Rows from block 7 of a small image classifier, named by matrix and row number. Rows with one number belong to one channel. Each number is 128 + 32 x the weight over its row's rms, rounded and kept within 0 to 255. All counts start at 0. Numbers have three digits each.
After each channel's rows are labels from the 100 images, of 14976, where the channel reaches its highest value: "responds to" is what is common among them; "colour at peak" is the nearest of a few named colours to the mean colour under the peak. Only what is clearly more common there than usual is listed. The data: retinal OCT scans (Kermany 2017). In brackets: how many of the 100.
# convs1: grouped (8 groups) 3x3 conv (model.blocks.7.convs.1.weight, 168x21x3x3), inputs within the group 0-20, a 3x3 kernel for each
# convs2: expand pointwise conv (model.blocks.7.convs.2.weight, 336x168x1x1, transposed), outputs 0-167

convs1.107:113107086125116137127124139101119155129123148147124157131133085117158083078135100099146109085183125069213172146120088140096102184109120161128080153110079134114118081145119081186087060206113069130136085124116079071048096104121133125135139109112071145090076180075065149090077139119100168137093196158095148100091186114066202155153103150159074132173097142164121071153119072134138119110130113116127133152146118112127162106113142106111120162119156147085145171106155104146179108113162127120150120111109118133118109096090125139070122164066082114086088148160108124146144123116
convs2.107:101127152118147156103153129148110134134097139090194156169141111119079160130109127105150128119103157114140149148095171154110128107139157130118086204103181163151121112151173143136113132166170168133096121136128135145078117163133066145124135116133075115062068167099098142105128154111094175125115131191171131172067070131155144144130118148186080079065231137139124182102158158144106127183158045110139109115165137144131120148144157128141091150131163100141054164141132138181109116103117108166090068090100147196100
responds to: finding: drusen (32)
colour at peak: grey (98)

convs1.59:144121154128125128094099088120125122103121138109133129161098103153088047195154063074126127048116143081116154072107106123122109102109114073109161069090148101089173124142121135137109131136111190137106156173097170205124101167130103154129201173125090113174103111144102092159112133173109096111082088144146116167138124121147161111066100185082116177080085166103125159065115149096113172107119166055110124079111177088114214109124181067088153152117098134095072098145096100103141104103146111073139127134154100122176129135179142132142139118121131150132161157145137124117171154097
convs2.59:198080117119116136099185118109097095160167103097081149097147131082116101110131111165161118120109154204087157138097096151143084079143176124152162109154128090123093161123120157097137145115135158116149118141055177114112088103139114128132138099173136149199168100171149161167146080128162098136123154090123103107158199120175099098155113148163135128112138156140082101086104153111188119071119184216126109151131108106171162116121187102133129117090089132157119124124124109134155154146113130086140149144121132108151
responds to: finding: choroidal neovascularization (90)
colour at peak: grey (84)

convs1.166:067111068068100053115115078116109101084097099080087096160171168100070083144147144092107093091125101081112111136177158132165118110138123104104100099064090127119152095120081130153115133162136105064112126062110110069122140100105134111127083080075104070105142106128137108141120117095106120094050077064114106112116116105111133109102120100107142103083111102127069091107074092127119182108125154174168159124098104126126129119095103102092108116085128116078094127108130144126152151130166085048081128147127081087091093118104116112113088086080073083078098086114123096101123091092
convs2.166:115178116165089097085098125112152139092145130171171173140060153140155145128119103171141106152203130098146091123160078145134112113117100120041122111105068095164162051120160110121126158124134143043145131164167092180084097151161129127182105156136127074088143126112056205154101146097142121072203142117128144169163064136177103080103128105092137107139120079122161127178134162103162102119147130152116143215079151112146155126170110160136126147120130131117133128074063068104151149060158178123087127146188128115116
responds to: finding: choroidal neovascularization (65)
colour at peak: grey (97)

convs1.28:127130121138144138124121129149097061179129097140100113106142140081138179075117213139117131123116133122140189109111122109134139120141223167113098178117096174109104195134099178127100130083115130128128157147124158144151124148153140151132145138113085124144094089149096104145074105156102103181074101157067069124113118119152110077154111114135098092137108100121106124083107168054107218188115088194118081173092074166114119169104094160095100118147123091143157104126206098129139093125163099138211152107071155113087144120106173143091165128078148095093126167105090140140083120159
convs2.28:153091069133140107157166157137109086132109167115129089095136101096081117185151084083091141088075131190111088099101086126092054097140174135103106130180080153115139168139123065109157125168107122127107150114124088157153150152125131141153158129077088085135146151101125105196129147149138183129172155077149092144171169138132088081185080145116116159130130164123120138151139077083148082114091119130106120144124084142156150166107154090141138122093138124129085146124073124130123154133092086080106120138086096154196
responds to: finding: choroidal neovascularization (81)
colour at peak: grey (83)

convs1.64:132167123100134110104128113174204168152149125167181159073121103120140146181186205094108102112100096120115125144151144131154133167189142095146135089119131142164164085145142094110122164168169112113107110113101110109097095149155101128111110134111127114113136119104148119122098117136142107114164078094085098074088094089023021044080112066130126132179125165100140099104137102143154138124183174113149151121132118054091069143110098155094112085144101073121102077142112160161143134143098124126101185172167159159155167154142131101097137063110176064100126117106115114105141119118
convs2.64:139185134104111069087143085107106120153130144135130112124142119094144070113051141131156094126142178066153112070080117069154161087172067138099126092125122063152142137113096119147206145151035215155151203149140090088160149111136095111082153186106117200178098093121101114095146127172156138090180137124133136093137161129113136157133128123171148127158133073100079122143122131124164173072110137122120131108140116115087101142118151115158116170140064137090169099111113119119135125185159136181138140139126049116135
responds to: finding: choroidal neovascularization (69)
colour at peak: grey (91)

convs1.82:155119173131087128121092130145168172134122096141104134119167171091107174098074141087117108093111102118145127138140135132112110126107144204170213190124166151089153156141203200145179155103141107107101107093083140139140105114122114103130147123151124111114115116119137145133104155111119098144156185181068071052100133107122131117086118110090135163166179173170100139129105126117094127155115151138089115111071128069092078106131153168191179226143192173117177101061179149117153113119122135125127163126128160130118138094081072129070074085120147178161101122106089100111130145132
convs2.82:107174147168094176133109164174187129142201149084121114124104149137127090128106115173085121076132142099101177126135155167127144091085138168131147091107114146105149078067049115141140101171105189184146085126180092120164063108108137109103167121098149136138157061199114131148082106186098100037140102066113068129134136123130057109068151136169122181135082090117099104088123130127093158076119161141150143205136091156115123148154067129133144076145082138098134149096175119096117134141172162154157070156124140134077
responds to: finding: diabetic macular edema (30)
colour at peak: grey (91)

convs1.72:188127127168120106135103108126090068171123087142111086144150122141132129081088087144132096143128127108104111120113111146142109099093078195086094179088089123081066171120091151126127088087078122099079132111099124117117157146140141125141135132128115108098135127128131145154114099135029097126060106170153171146129134122102133149167194179091143233038090159138104127149122129129122116148134109176150121133120129151185164059127180053128183172118103186074101145082083145138131105119124130132125108111109141136104119114098125143142063133194044137185104125101097105103107122108
convs2.72:166177170091085106143149140083097104135178157184144099098135130125147131122094115184079094100142170100143103110099130074115195085148133145162134165156143093173115138087131142112130123150144131177146164117142105148099110065186083113086088108058148169164137120126157113112135171124190085187150103155117157096135174085085092100109090167065144159168165151093102118072071146169110152206132108129163151097178112179157091101071138108133150145106121092126150105156128119155106161151117098178157104116107122114109
responds to: finding: choroidal neovascularization (94)
colour at peak: grey (65)

convs1.96:095073062105105105182186184062078093100158111159181157166149157152112158140095137071070069094105122178166175070091109097079096160141174115111093076085106174167180080105127104122113124139124142155159154117175122073118109120121070139132176182170170171189124099131116068096159156141139135120154151087142153156127162149143129141117107130129119127135144168092102101072138129153181176122119129108137108156176133085094098126154107161170127129119148135102157137106162187158152172141127122088087125118131126144098143141127163148159170151179124085156080089085145162102186168126
convs2.96:133139133079147105170088098195085156072076164113123150120113207173092092162166177092076119105108167185089190139108105159108118148112128132127067122180118050162143133109143121131094112171130071146152119091182111122174034158111177139159117115212105101128081138146099121096113126159140150108082153121172128161161174121073058108107123168146108158146121145075120104047118114161080115161159119120146109117072138106184131134179139074160136132100144137064106156103139169109124119148087141199135109154135156095106
responds to: finding: drusen (53)
colour at peak: grey (76)

convs1.62:095148134115178138102134120151137107126140111125159139202123076179103103192073058096114209127124173083122168137132147121111130083105118087116164097120123069118123135155137131159150125139142167106110145081113188076074159102086171101104183122117114100166086125145088133167061108161101158151059119124188148108162118108201151132103125165131149176087141146084104151127123175096118137083124171100132146058105112084127147079133150053127166186152099106128116138119083095103147086111145099142196123106118124104114106137170119125141123135137143162166170129077175106089186089070
convs2.62:200040091083133082121135120060076091175151154156083118102105150130147137133138134103129096135102148167169136149124094079153090103108151145144107082179097131092095169143091113121148111106132103159133129080051105135131122092099165128110120146159145111175169155109149121182151141115140164139086141085124116106217197068160124090196106132123125158137127110140155087083171130160168147072100141132081122120166120089172117112087160080111109153068117162153154062107147158106125146168101161080132194115167109107165
responds to: finding: choroidal neovascularization (95)
colour at peak: grey (71)

convs1.135:079126092080132101081117114126132044121179127096174201156154118110133091132139124152142132100110101080101075100115107089109142116135158082102110092139119067155106057103081063127091087150098137144077126128101123132107146136151137134144125114104175165133120154090067178087133131140144154142129131117165147165103143109091109125110160109107157120092126123128139142096112130114118114113161118124187170066151167094124074080133101056130105149153113105118091091124104120167102108176167085156186054131088053132079051146070148171087114181143065169174120119083152151103086120099
convs2.135:121104126134157113151139143097095103128107095127133154140099185128067127120132092118128138104120190156094097140123106017137099119117132114119117159120078100099126071154168162115122177154147120029123125132109178144089125139117130089198176132113129111139109142170023229172147145135184136133114148090118148178156101140141132155108059146140170157122171163156064101146091139140088115151149157144182138116063128097147161138087146148124072157111164120071168094175097091128116170114103144109161126141173111160163
responds to: finding: diabetic macular edema (68)
colour at peak: grey (70)

convs1.78:131142113133159137177168187106141139132146124196176180140132139158128125126086131119119157078134141098110123122129127114118123188168134159193141118157119185181175137156146094159129162161178112109135083114122126130135142164130116143148077109120115110136089108130118113141155155158102086106017033059070072059134151111081112075152157151144134149077065090102104111153145134159131132087123143089155157171186172126164128134130137061068083133129105139136089159175142123117099136139154113111120096095115110102100192168145164140167123056080081087080112135115098122101092096107
convs2.78:158089065149116098163096077111081199140078093077134122145187062122111136150138133105181135139105156128159111136145165178103090166085118099211123108112131212113112096163110170184112142118159145122122093118118181103046113088108157113133139097110069093087101153106148152109128069114111139195151160174137193149156113143170150100135166128116160109099091141185150133132163165139141122152107115149112154151120159030097177109146090163132139150111124150136090129109054158110159093067123102125123139152141116151156
responds to: finding: diabetic macular edema (71)
colour at peak: grey (60)

convs1.111:138129102157131123134106086172138103166139131160146144095092114150116114151101092142133073212104097208075077038112154111135123089137129076124153129148109116135103151154084180093078189087058165104072141119071125124128128145126128141143096096088140085099172088099159116120152127093192105101181086090151147116200093069211078085065128170076150167094134155088117140115123077117156104155122126150118122134112132148117108096106146111126152051135162085149132085148155174106080141107118097118132131130140116117129098120138091098129136118127146094100207113079141092102105111152
convs2.111:134120134154136114092118123123125149141095112111188118134102148147121127112135131117103043132078114090143153067068139128101144099154151143100129213127154124121168141180151115131176128155074174150132129103162121142146077202093079142130090118106093104083133090149107123155077108166103111109160170146203157102108064121087154127129110104130120112105188097077143214137158126208126118169132067078110074141100150123133162136127150082184154194113079102144145138103142149124166132167099098172076124082161125102135
responds to: finding: drusen (32)
colour at peak: grey (91)

convs1.127:107115127134143160160174161079071071187163171186154137107108119137127130117127121103105115124136119092098090102098099104096105180173194121106100126107100118098088085085096154140161163140161081096119109104131141109095094110090080088075118121123127110127144134139130143136118110107087105097159164151078076096118119115111113116124127150133136156104113113120133125085086063133138121105077100194137169142110087056047079193142164161126145132125098131127105127128113057043081197157188174144137058058090184129175109079116110080120171144177117115090116137141111118139106097126
convs2.127:119111102127119119038081140135137089130173109143146132155108118170168130094144152077118132155127086085123105099111184137132147123126128172234160152186129017122171103142124113137135133170132145103096213117193077097116155160162091108121123089163162100104121134063068106128129151152145168095143067171125159134148138077073125155108140146162050093155165101110142135113089135091081115133144108125148120143140129128099129129144154119186157151115125148103107136176136101118195058119137150174142145100116110140155
responds to: finding: diabetic macular edema (74)
colour at peak: grey (61)

convs1.150:152147099162114065125127118193162067196105085114131137143124116103100118138169173117118127126113139148115130123143141122127138145155122168147119095097134092089130136134126134120124131124121184129093182099066080075071119157214094141172110115107194156090165106072076099096102110135106113140125130136151150184118128143157150144147152127122124106117129135165134089142100077095114145077150166119139112134087038121143146158138155144128125159131065198142081119132116083144173121154134113080018174136150130131171167181180168127071204129094132131114139144106179132066096084065
convs2.150:142155149135126120113151080128164174121139139154133159113120136100114202113149113114091144181059073210076168103109111100118088113098152178183138154173104058130140173138131098128111141133133164130136144177078108095178109164072160123096065105146099151118131141171123123103116082170114129138059123113138123100142143130153099129167080066103085172131136127087034116132158133192074141149078102107111136097200117217125118097211180094126141134159120163133124077168114146154132175113085131114132113093073133129084
responds to: finding: diabetic macular edema (83)
colour at peak: grey (65)

convs1.88:060101068094115106097088123115127098094113119103116109110109119089088107107116107078121081072112085092108113088130084079133078072163088101106087118108103104110144118123097117143095086124094109091112087093092108113105093096084089093063123112100113093090079052072073072067073109077072108089096124123118095078073070076094104084092105098089101103064092068109139125121149128124126117128147100118132115146166131114174111122169135115137115127119126124103125088103097135101133114098097130124108090112121090098081074117073086132120087110083119131083092177109105163124152192116
convs2.88:120139099178147149105155149109115164183153134165134085135148124087134109090112122131175103166135128097132073142088151161191139160098109152144109125091115171251156117178160184086140129091149128043124130142146188119014171116062154089108108003118099141112136135109113202153095083048063073130150133110147150160135120135131143158164193064142102127130117093138139140160150166146149112124094109115126149124157111123095146052158051122088037112172135157137158118131171088141168084108113150120122176181163128109107
responds to: finding: diabetic macular edema (33)
colour at peak: grey (56); white (26)

convs1.101:142085106201099189202072207117076136138049146174070176148153150127118116133121137170164149180124175176119165108130119103138129110136115176102135178098160187097175132123104114126118121121096138144144120120146116128156167094131149055144129049143140132128124115127110112130102116091141140125127118137156144164116113121117131133130098097125101095117094120163111166175080165156089173129099128157065158170089181094089142133071169136084203166162139151148121118121107144150140120127113112123106118127121120134135106131114171212194139136127137128102068112101114130193178139246
convs2.101:130136178160096169116083166129181143143165100154113103112066045101133144123083114135138105096128095069127072126110154160153197098135124151141094156089136139089182103156140132145144096172105150134130166219184121155126143099112062130116043110097173127126116068157169138178136163123086126121221119094114173148109123135093141128133121160067098138138139147118159153122076158138106117128135085141151113131182083124114150139089098152158143127172162102129158092147135121119126151136151149134162151104170088107073
responds to: finding: drusen (53)
colour at peak: grey (59)

convs1.163:152152141159161120126116064113165162104153168065085092151141118103119071078079047105132109150132144185161144118125125128095125175131155121086111065106094120141131115148150123117131142135129106137164085142160070106113114078035074094068130153124109140139115172182088118125132146142159165150175167134121116075090095082150138101131153147148147129141140097089127163052112138081127114156138110113088088138109130147158110138148137164170137127141126092146125060099077170150114072073072142107135120116083124127110077076072113153158100140126048059033163151120149157130110129100
convs2.163:165100126184167103139155181135042092141132145137097080117145186071142112135096158133100152094136122137075157153109060183113094134148128106142151154138159103162102186112087040141131124119135177206114136117089097118171068092148131217159147142075132162178116097135174140166169115106107137147098146091166110064192134127163123154115114146105136175119135143146106095092126159136113130140101139178164170134114103098158151137124182113089065149064135120138113092129148139155138135131094116134116108128124106175119
responds to: finding: diabetic macular edema (43)
colour at peak: grey (47)

convs1.47:106113107119121094137128118151153139102108113104110102138123127099089071063138070123120109079094115156095159106130135107110134113103127094101120139091127178100160122120127114120126132119135073116099030147027091198110156149162113149159088125150049079067122097113143116124084094079111096108167135177111121141114124096108132104095085083100085141158120126097105090100119149156102178089104096095081125174102137098098097117093134164089157118104114087121075085185084044071057129119134200124180072104131078091103162130157112110087106120132119121112121125138110103088088087080
convs2.47:096128180131147199149183113144091146136140129100146139160123109109086144086103138128130116136147136174095117159139141074132136102150114124184121133143146074082074120148120189092151065191072130123105161111099136120095122149136088115196084140155149129086137085142147146095170121086106185162163149116141133186086098107105091157134149152154112112137170152154110174154113105088100123106109080126109124144119162123105148130207138133156101160203134137090133163087122129130131124112137050167098085130100100140120
responds to: finding: drusen (35)
colour at peak: grey (57)

convs1.70:116112156113109132157158170143139143114109107114146165097069061065053036099083064144115136097096101107094116142158096122106072143146167098095110121092116177162172105086094126085092171151169142129126079079090100078086093116126085117110108120109131120114096088092110087084135126117102096094075090096145138165114121147114122146079108084067107065081067054119124161105122132199162126122117137147165144176176170136127119103113100093100069104100123086104154143139163117121129159134126130113104123095108123097126112130153112097102122116148105103100127121115063073088080073065
convs2.70:129150156132140093223126125067135117104136059194151065127128101141104114153137185137175168126146101106131113178093161148125136140093096119221123156152121097168067129095137163160135062105100160106141164212141144163101124123155141135127126117199113177148110148083131087103123131127172227150093174188129134132146124166051072149121171175122141178101149169084153141054149131136118149153135112103108103164137141157126134074105140117109173106124142094063131082153138112134106152122129195135130140092128155081115
responds to: finding: diabetic macular edema (30)
colour at peak: grey (96)

convs1.149:181185144096105098095086099170189141089099074115101119106116098141137127128133150119115128112123124110106116110095089116110100141130141092113106149163141109132101133130137097121135132132146162185158059077079145129146100106113121133134091126127161161138069093087048054072137127135128129101172174139109108110127155153107134133139153120102113115107109107127161116113125127125114117142102104118123102098119130137113122099113076168183174186226152060079050093090137137091103114100066107118112121097088163170175163178194189184148094097068119101116174207172080100068110106115
convs2.149:092082145111095138163131061129120108162068051123147084097188123073115082113130122141098125108119043140136126116139100131077155138143105123123132104099093107130071166136163134122125114124137094170150096080076136115125104181132171076117122175205115115115072057125132125121123146098133116150143157086120146115126109087047146147112127143143117172126117096085111116089173059084136136161155165088108133128115102128140136030121151111142119098092172145126115087142139147114090158140131185144121065146128122198101
responds to: finding: diabetic macular edema (91)
colour at peak: grey (96)

convs1.65:212153134114093132090053048163135162108105089081114122120114145116123072149146085114089140109107107103097068164162179127100124080086103161142147078096097072106110155167168063098082066102091132122115129119119151129117183174136145144131112142133122142122125139139124129118144109071179147177181176163098075076134147171174132201083083100123129118179163153125158135117138098080087079178170153120130135079079082092110084127123129165162138140132122107089084064039062116114133108123119135109113124106158118104137126104141100100079168139139166130132119115124115100100122107099
convs2.65:105141137117184170127124203138115133064075141093127165172109123189118158148121135082129167120162164170100178131166112093169065151081119145118151121138108166119123149094153130130105097122144151145133137094139129116139115120131101066209145136163121091125159177148126120139162144108134173090120081088130138202126124119170104151086145161178139120089130140161135111152146115080165137145144117177203119177165109141113129131169091139120124107155114120162075184099098164161154090086126101157147083176136151147140
responds to: finding: choroidal neovascularization (71)
colour at peak: grey (75)

convs1.153:131136118112131164122130231094120134079158181091129200122105128074091112100106164116123144094095115059074130159142095164118060147098075091115172103113142133133108158137159139130150077105134119124121100140147094102160063089157107136136128143077140108072149117116142124154152153161137145171109103119113113133139163133125144131112120137097126163121126176091128175074149183081125161175169133176104081198161097180148096126102103107113102116134088082161167090116211164120111191105077201157097164154142092097151100115106130120112114147166128132192165112033151129112140143176
convs2.153:149155133118086112077170115096114073167118177130073128107067111117220133077096182126093108134125164108085154068128128127144117123176118174221117120170071107131120162138107081158126139067118054136161119110144114153151131135083180146140102095161217109160134117165148132084078149153119114123079100098149162128152123120129160113100101145182095136160094082090175092149138120093102150144120180124151112118105154153160090168100136117091107110088077132136152114116154190100155135154102140130148146114122112136139
responds to: finding: diabetic macular edema (65)
colour at peak: grey (67)

convs1.73:097145158104141177118129156134129152118135154112124156076111166054108188070104161134124131144156145151146124149111134125088141108093140047073142074110195097131201067094174074111205081095164141119119133108119136113119164149146153153159125126146127138117133135124149122101233201134181142094171093075138134122143139113136169134116114109135120072160135078091134152099144172114113142119139169127130174128121159135112130135105081189136074060079150087149185067138139136163175132141152135124119165133145134125158086102152168108088163091050213111071127120127125133109136115115
convs2.73:171163167081072157121132108153114056187151104157149097105147128184113089111154157187091115127098108181116125127089107128062109106151168124086089152169146070146143097103138105118134085125153099116140156169125083125162123077096074113102119100102102145156147099112209090152109166128181115094162138148148091076100150111106109073132020113079104112131130145075115121078104146190139124122123185144121154166145046177170120147111158119154145153153116100134145088105109171126094117145139144120112143076113132097051
responds to: finding: choroidal neovascularization (95)
colour at peak: grey (99)

convs1.54:124144159144140142111137136103102094066082123085109104144165116162163073093110069088096164101121155048077120106134152106138136109135132077159147096147157074124160117112119113109110104100089143115126178179121141115092160118109180119094174091101061164180064119157035091114106147173102151165087124147149158127169191135140128108096161140091131122081117159101118172089143191050096151056120147115174173062135157087139171100126172118123180170116091179154117119106107080128191086125175094131144112123139110120114093094122161153133126134143133148136150115134171130074159116085
convs2.54:200037092097079154093136147153060151161123123156096104109137136135130119166161105141116085095145202155147146144136108102195088109073158117151081106185129097062113143151081113124164079135101119125156164088143167160137109112117092098147106155147153088148188139142110127153129133159167146147088156094137142097112172129169124095137158087083130164084145139198144125095097130080169140048165131157126143076141161114176119065109159112114115121113128109112149134116133092140142135201091093095130133091118051100128
responds to: finding: choroidal neovascularization (74)
colour at peak: grey (98)

convs1.83:156116128138113108204158118118143120156158133143141124094105077115115084156152151123130141136121124166147127155151152166158163159150143103096079166141113174180161072072028167155100181189148147150124124136095142150148135164132128138120143148125159165138129126082128129116110112128098159176062149230157142118132119094103088094100071079077046129110131196139124107144130095205147131136151120158137112174137114131099066118091104104152189163141125169116115218106106144148134157151095146132100159153177145132168141145133097135141068133148093184230124125118124111099144163150
convs2.83:139160099219093186055089166152155064164142131151127058106105109097134127158124144181181126111139148091113119159100115140144148147136127144198167174128127118089100133087099139148205118111133159106096182139117118118186151094116159143085075107148136142155134087130123138133074157171155094171134123100097144093113130148109140111119125145111115128099188154113099117071126153147133151080144174167133133149125084170143127146109188121084139117184198077159112128129152119159096144176203175196164118133184106166107
responds to: finding: choroidal neovascularization (97)
colour at peak: grey (92)

convs1.148:139132094098132172047122158137117097096147166066147146160164109164166150110118135132146144137141165139113134176112063145097043124122103082093157111129156163124113127126136105113154107136133150121076096137159090141213072080129123105125191148108123103078056114150100163166134114121142118133121125139108106132085117116119116099137111134103130160092142164104085136086140164097131154125116079149115053162147103172163087180160104149123146158141056092133174086136176100109099163141068190147073148142067129138100116100108156116097064091167074120194113112050078126141072132163
convs2.148:116110152088155111109068131133117106125141098139127129137083109114168070100158115096136102152105113102156137138094146091166182159095147192194154144175096046173132150162123142110181079124075080134140152082111108099147115159091141130122083148142141128123110079135099177131084103163107149137105115147167182134139130121070141131168112119180057156193122072104086105144126104113142134127097105085112137129142143093119101105146160132125115091128020141131144147089147116070184088117088158175140149095107166076154
responds to: finding: diabetic macular edema (56)
colour at peak: grey (61)

convs1.63:178111178128102169085132121145080153179099181143130138182125228156119160127089138098099127097135104127123087119100118174110146149125146174113214169097161142099103188073214193108202114099093101119128105108114131132114086097102108100128133115111124125123124136125130131119059151042068136058100160126088068104070062094128147128096085129090131141100092150175133153137113130112098113147089149147112147151145127118072112091105105114129130187178183107081089081067078163158158141143142132117123143088102165100131154135153121147089098140106096100106128121125100103117121123105
convs2.63:091142237206091204120090201160159101121143144076097139111100108130145164138122164134072116128136174151098144114126168129118121045136153127145110136150126158130154124083163102127068128124210135115161141150193079158165112129145095099149159151132130131120146079162107088175070119178104072121095143066144096118107139117150126096116085131122127133126194117115178118073074131120140094114148093151166156111174084185142201138123117138125126062156175126098145139093136137096100170145122108121148057090134160159081
responds to: finding: diabetic macular edema (38)
colour at peak: grey (88)

convs1.95:161153154128142156064076102193178167100134142075094101107110107080107098090095095172147164152140156087080093142165157156143172167151188198156209107129179084080093124138086122111104135103134094093083089067104147137155211165189067090130084064077108091117091091120115106125146106082174129102167145120148155140096084110154113144153156119134139141166134165157175190105114151076056089163150145112132142083087110151147139139147128080091101134104121143138148149136141109098089090078111112109130137149120125119124148121149129096106126122152103109137141145137097132080058108105
convs2.95:152116150142138155157157080168141111154096137125145157103190185085163131172154159121101108154097143177134165080092108109106139117166168104116135120104122146103120139142105108106145066066094099122139077113120127121137132151098113142090230106125121095120173148138165136167175084195128201069103132118110073096111114086141095100151066142141140117143165178104123150140166150150137088127086153113117132174065123140157173086149198083164124125135119145206146174081116171075148094147155116149094112113179166101099
responds to: finding: drusen (49)
colour at peak: grey (73)

convs1.23:112110115110114115093100098127104114104078107083061093103106122145112131129115150124124101166137125164162137180140167185133097112101102139116142141128145107072076188172157136135151090062095155131138139118139136111132130115114129114124156167157150151168191174169159172149118120148162135174167170169216251255153177174155187171179173163132144165083083098129149164165158155155153141133114145151154153147124106189189177127133160074069084134108141139122128152132144156130133163150120136143130162132153139108104118090093140151147148179180149138133119150146103126123130123152
convs2.23:146167203174130081115063113076163150200164150169135177131104112172157118100186167140127142127161132061117120101126136164112187112192057119109079157102149136095143113142128080074110136093187146112144150178193106098161178115110163130074112132077153108125080112124174088111097098127091131134097104189110146133129098105052142177125113168109137121177117137131154124141180212180131097181140139122148186095152125207105155112078087163175131102176151151097132112179165068119084130102177210128167116142133166104131
responds to: finding: diabetic macular edema (38)
colour at peak: grey (58)

convs1.147:191167160129132125128102099204154154119143125106081074160148214143124145058078090145126126151126121147140130119125110135119117155158157122182195121186157134159150105095106116111113141139115137150144135166170172155151119171171126163155130140103146149138179193192155127122121104101114108117137153166130138155138135124118103101156155172116130149109126133151169175086144118105106116090086052078101084162148137098096092093117103122124146193165193099108132106099111075118065059094077154137106193147149161128134091083111205181171088103072076064079123138121121143150165138127
convs2.147:139134170138143226156155163215105066123127134126167134143159083121074113115124146170109162113112147183091173119114147108083104099128169095167126168148175124175131149135176092137096141132199114161133162127098103102163098146186082148153161169181083139136116131095156057096172197158135092173157171219132127115027146116083102113099124145161140109095164174113160173080096130136090133138172141128108127171196125177152165114103086114163169104215172075173058127116105144128089139152153157205164072109125093120122
responds to: finding: diabetic macular edema (81)
colour at peak: grey (87)

convs1.43:121118088088113092071107109117123154159151162159161153103099163048119167101145174125104112151139120149118104089090091122129133132138131192144096181104099161107118104110126127128135144133134087107162064124107104158108038087081092120147104168192190107054184106075155090101171108073141130101165124114160133138091126094132151145134079060143101084164103099158089097161104123191150138125107108150100089165113101195105075191109071171125108125153226109118139127122110168108099174120061165119143139104137175133132159165147128113098129136128127140161135173135066109123108127146
convs2.43:184080148081059118089127137129072099139188108121105098071088101116159149114111142147150086132114136180091134141085132125148084091164145178148123131136146106144102145141125143147133098092073162123119146096133181185108105111124144121144133130153154187170154119162072135119147151141151099113131085136179146075128158161172166101182059110149085150063125106118153125106130193129128120066076153212111121170109091103190135132142134107155147185130116099137149087101127131139133195123144124153093140096082094125106
responds to: finding: choroidal neovascularization (82)
colour at peak: grey (95)

convs1.94:077082072142151155220166201103093059161140134184147171148157165117118125121125118102116119152140147199162219077095106094087111125107124116091104139152142168149170099094109102113119095111110168182158119141128076087101127128114155140145160131159142155160099115113107113102106088078093104118148121135113123135108108125086105107109114104124101096135107108121119083160137142192143171103098062116142133179138167104097041120133111177150179137157144161148154159163157136152156081101114066108086121153140072096089096111100205210187115128130110127130122109097103150120170154169
convs2.94:155129128137113133104106147193164093153184110106107129156108122154102085157106129201130118104126120126113178088126147134068179118103166142054050121134118151152160141121152073119095132179179138140176166168113132114124118138094149103176088105144102112114080074144154103143114154147138136101143179132121115114153045118134094095111047138105116124145104134106154134185165121137045079185187121128144098139174113092188111174098128104107115096092147125148110132091163199109115128162098130130150159120124169124076
responds to: finding: drusen (64)
colour at peak: grey (79)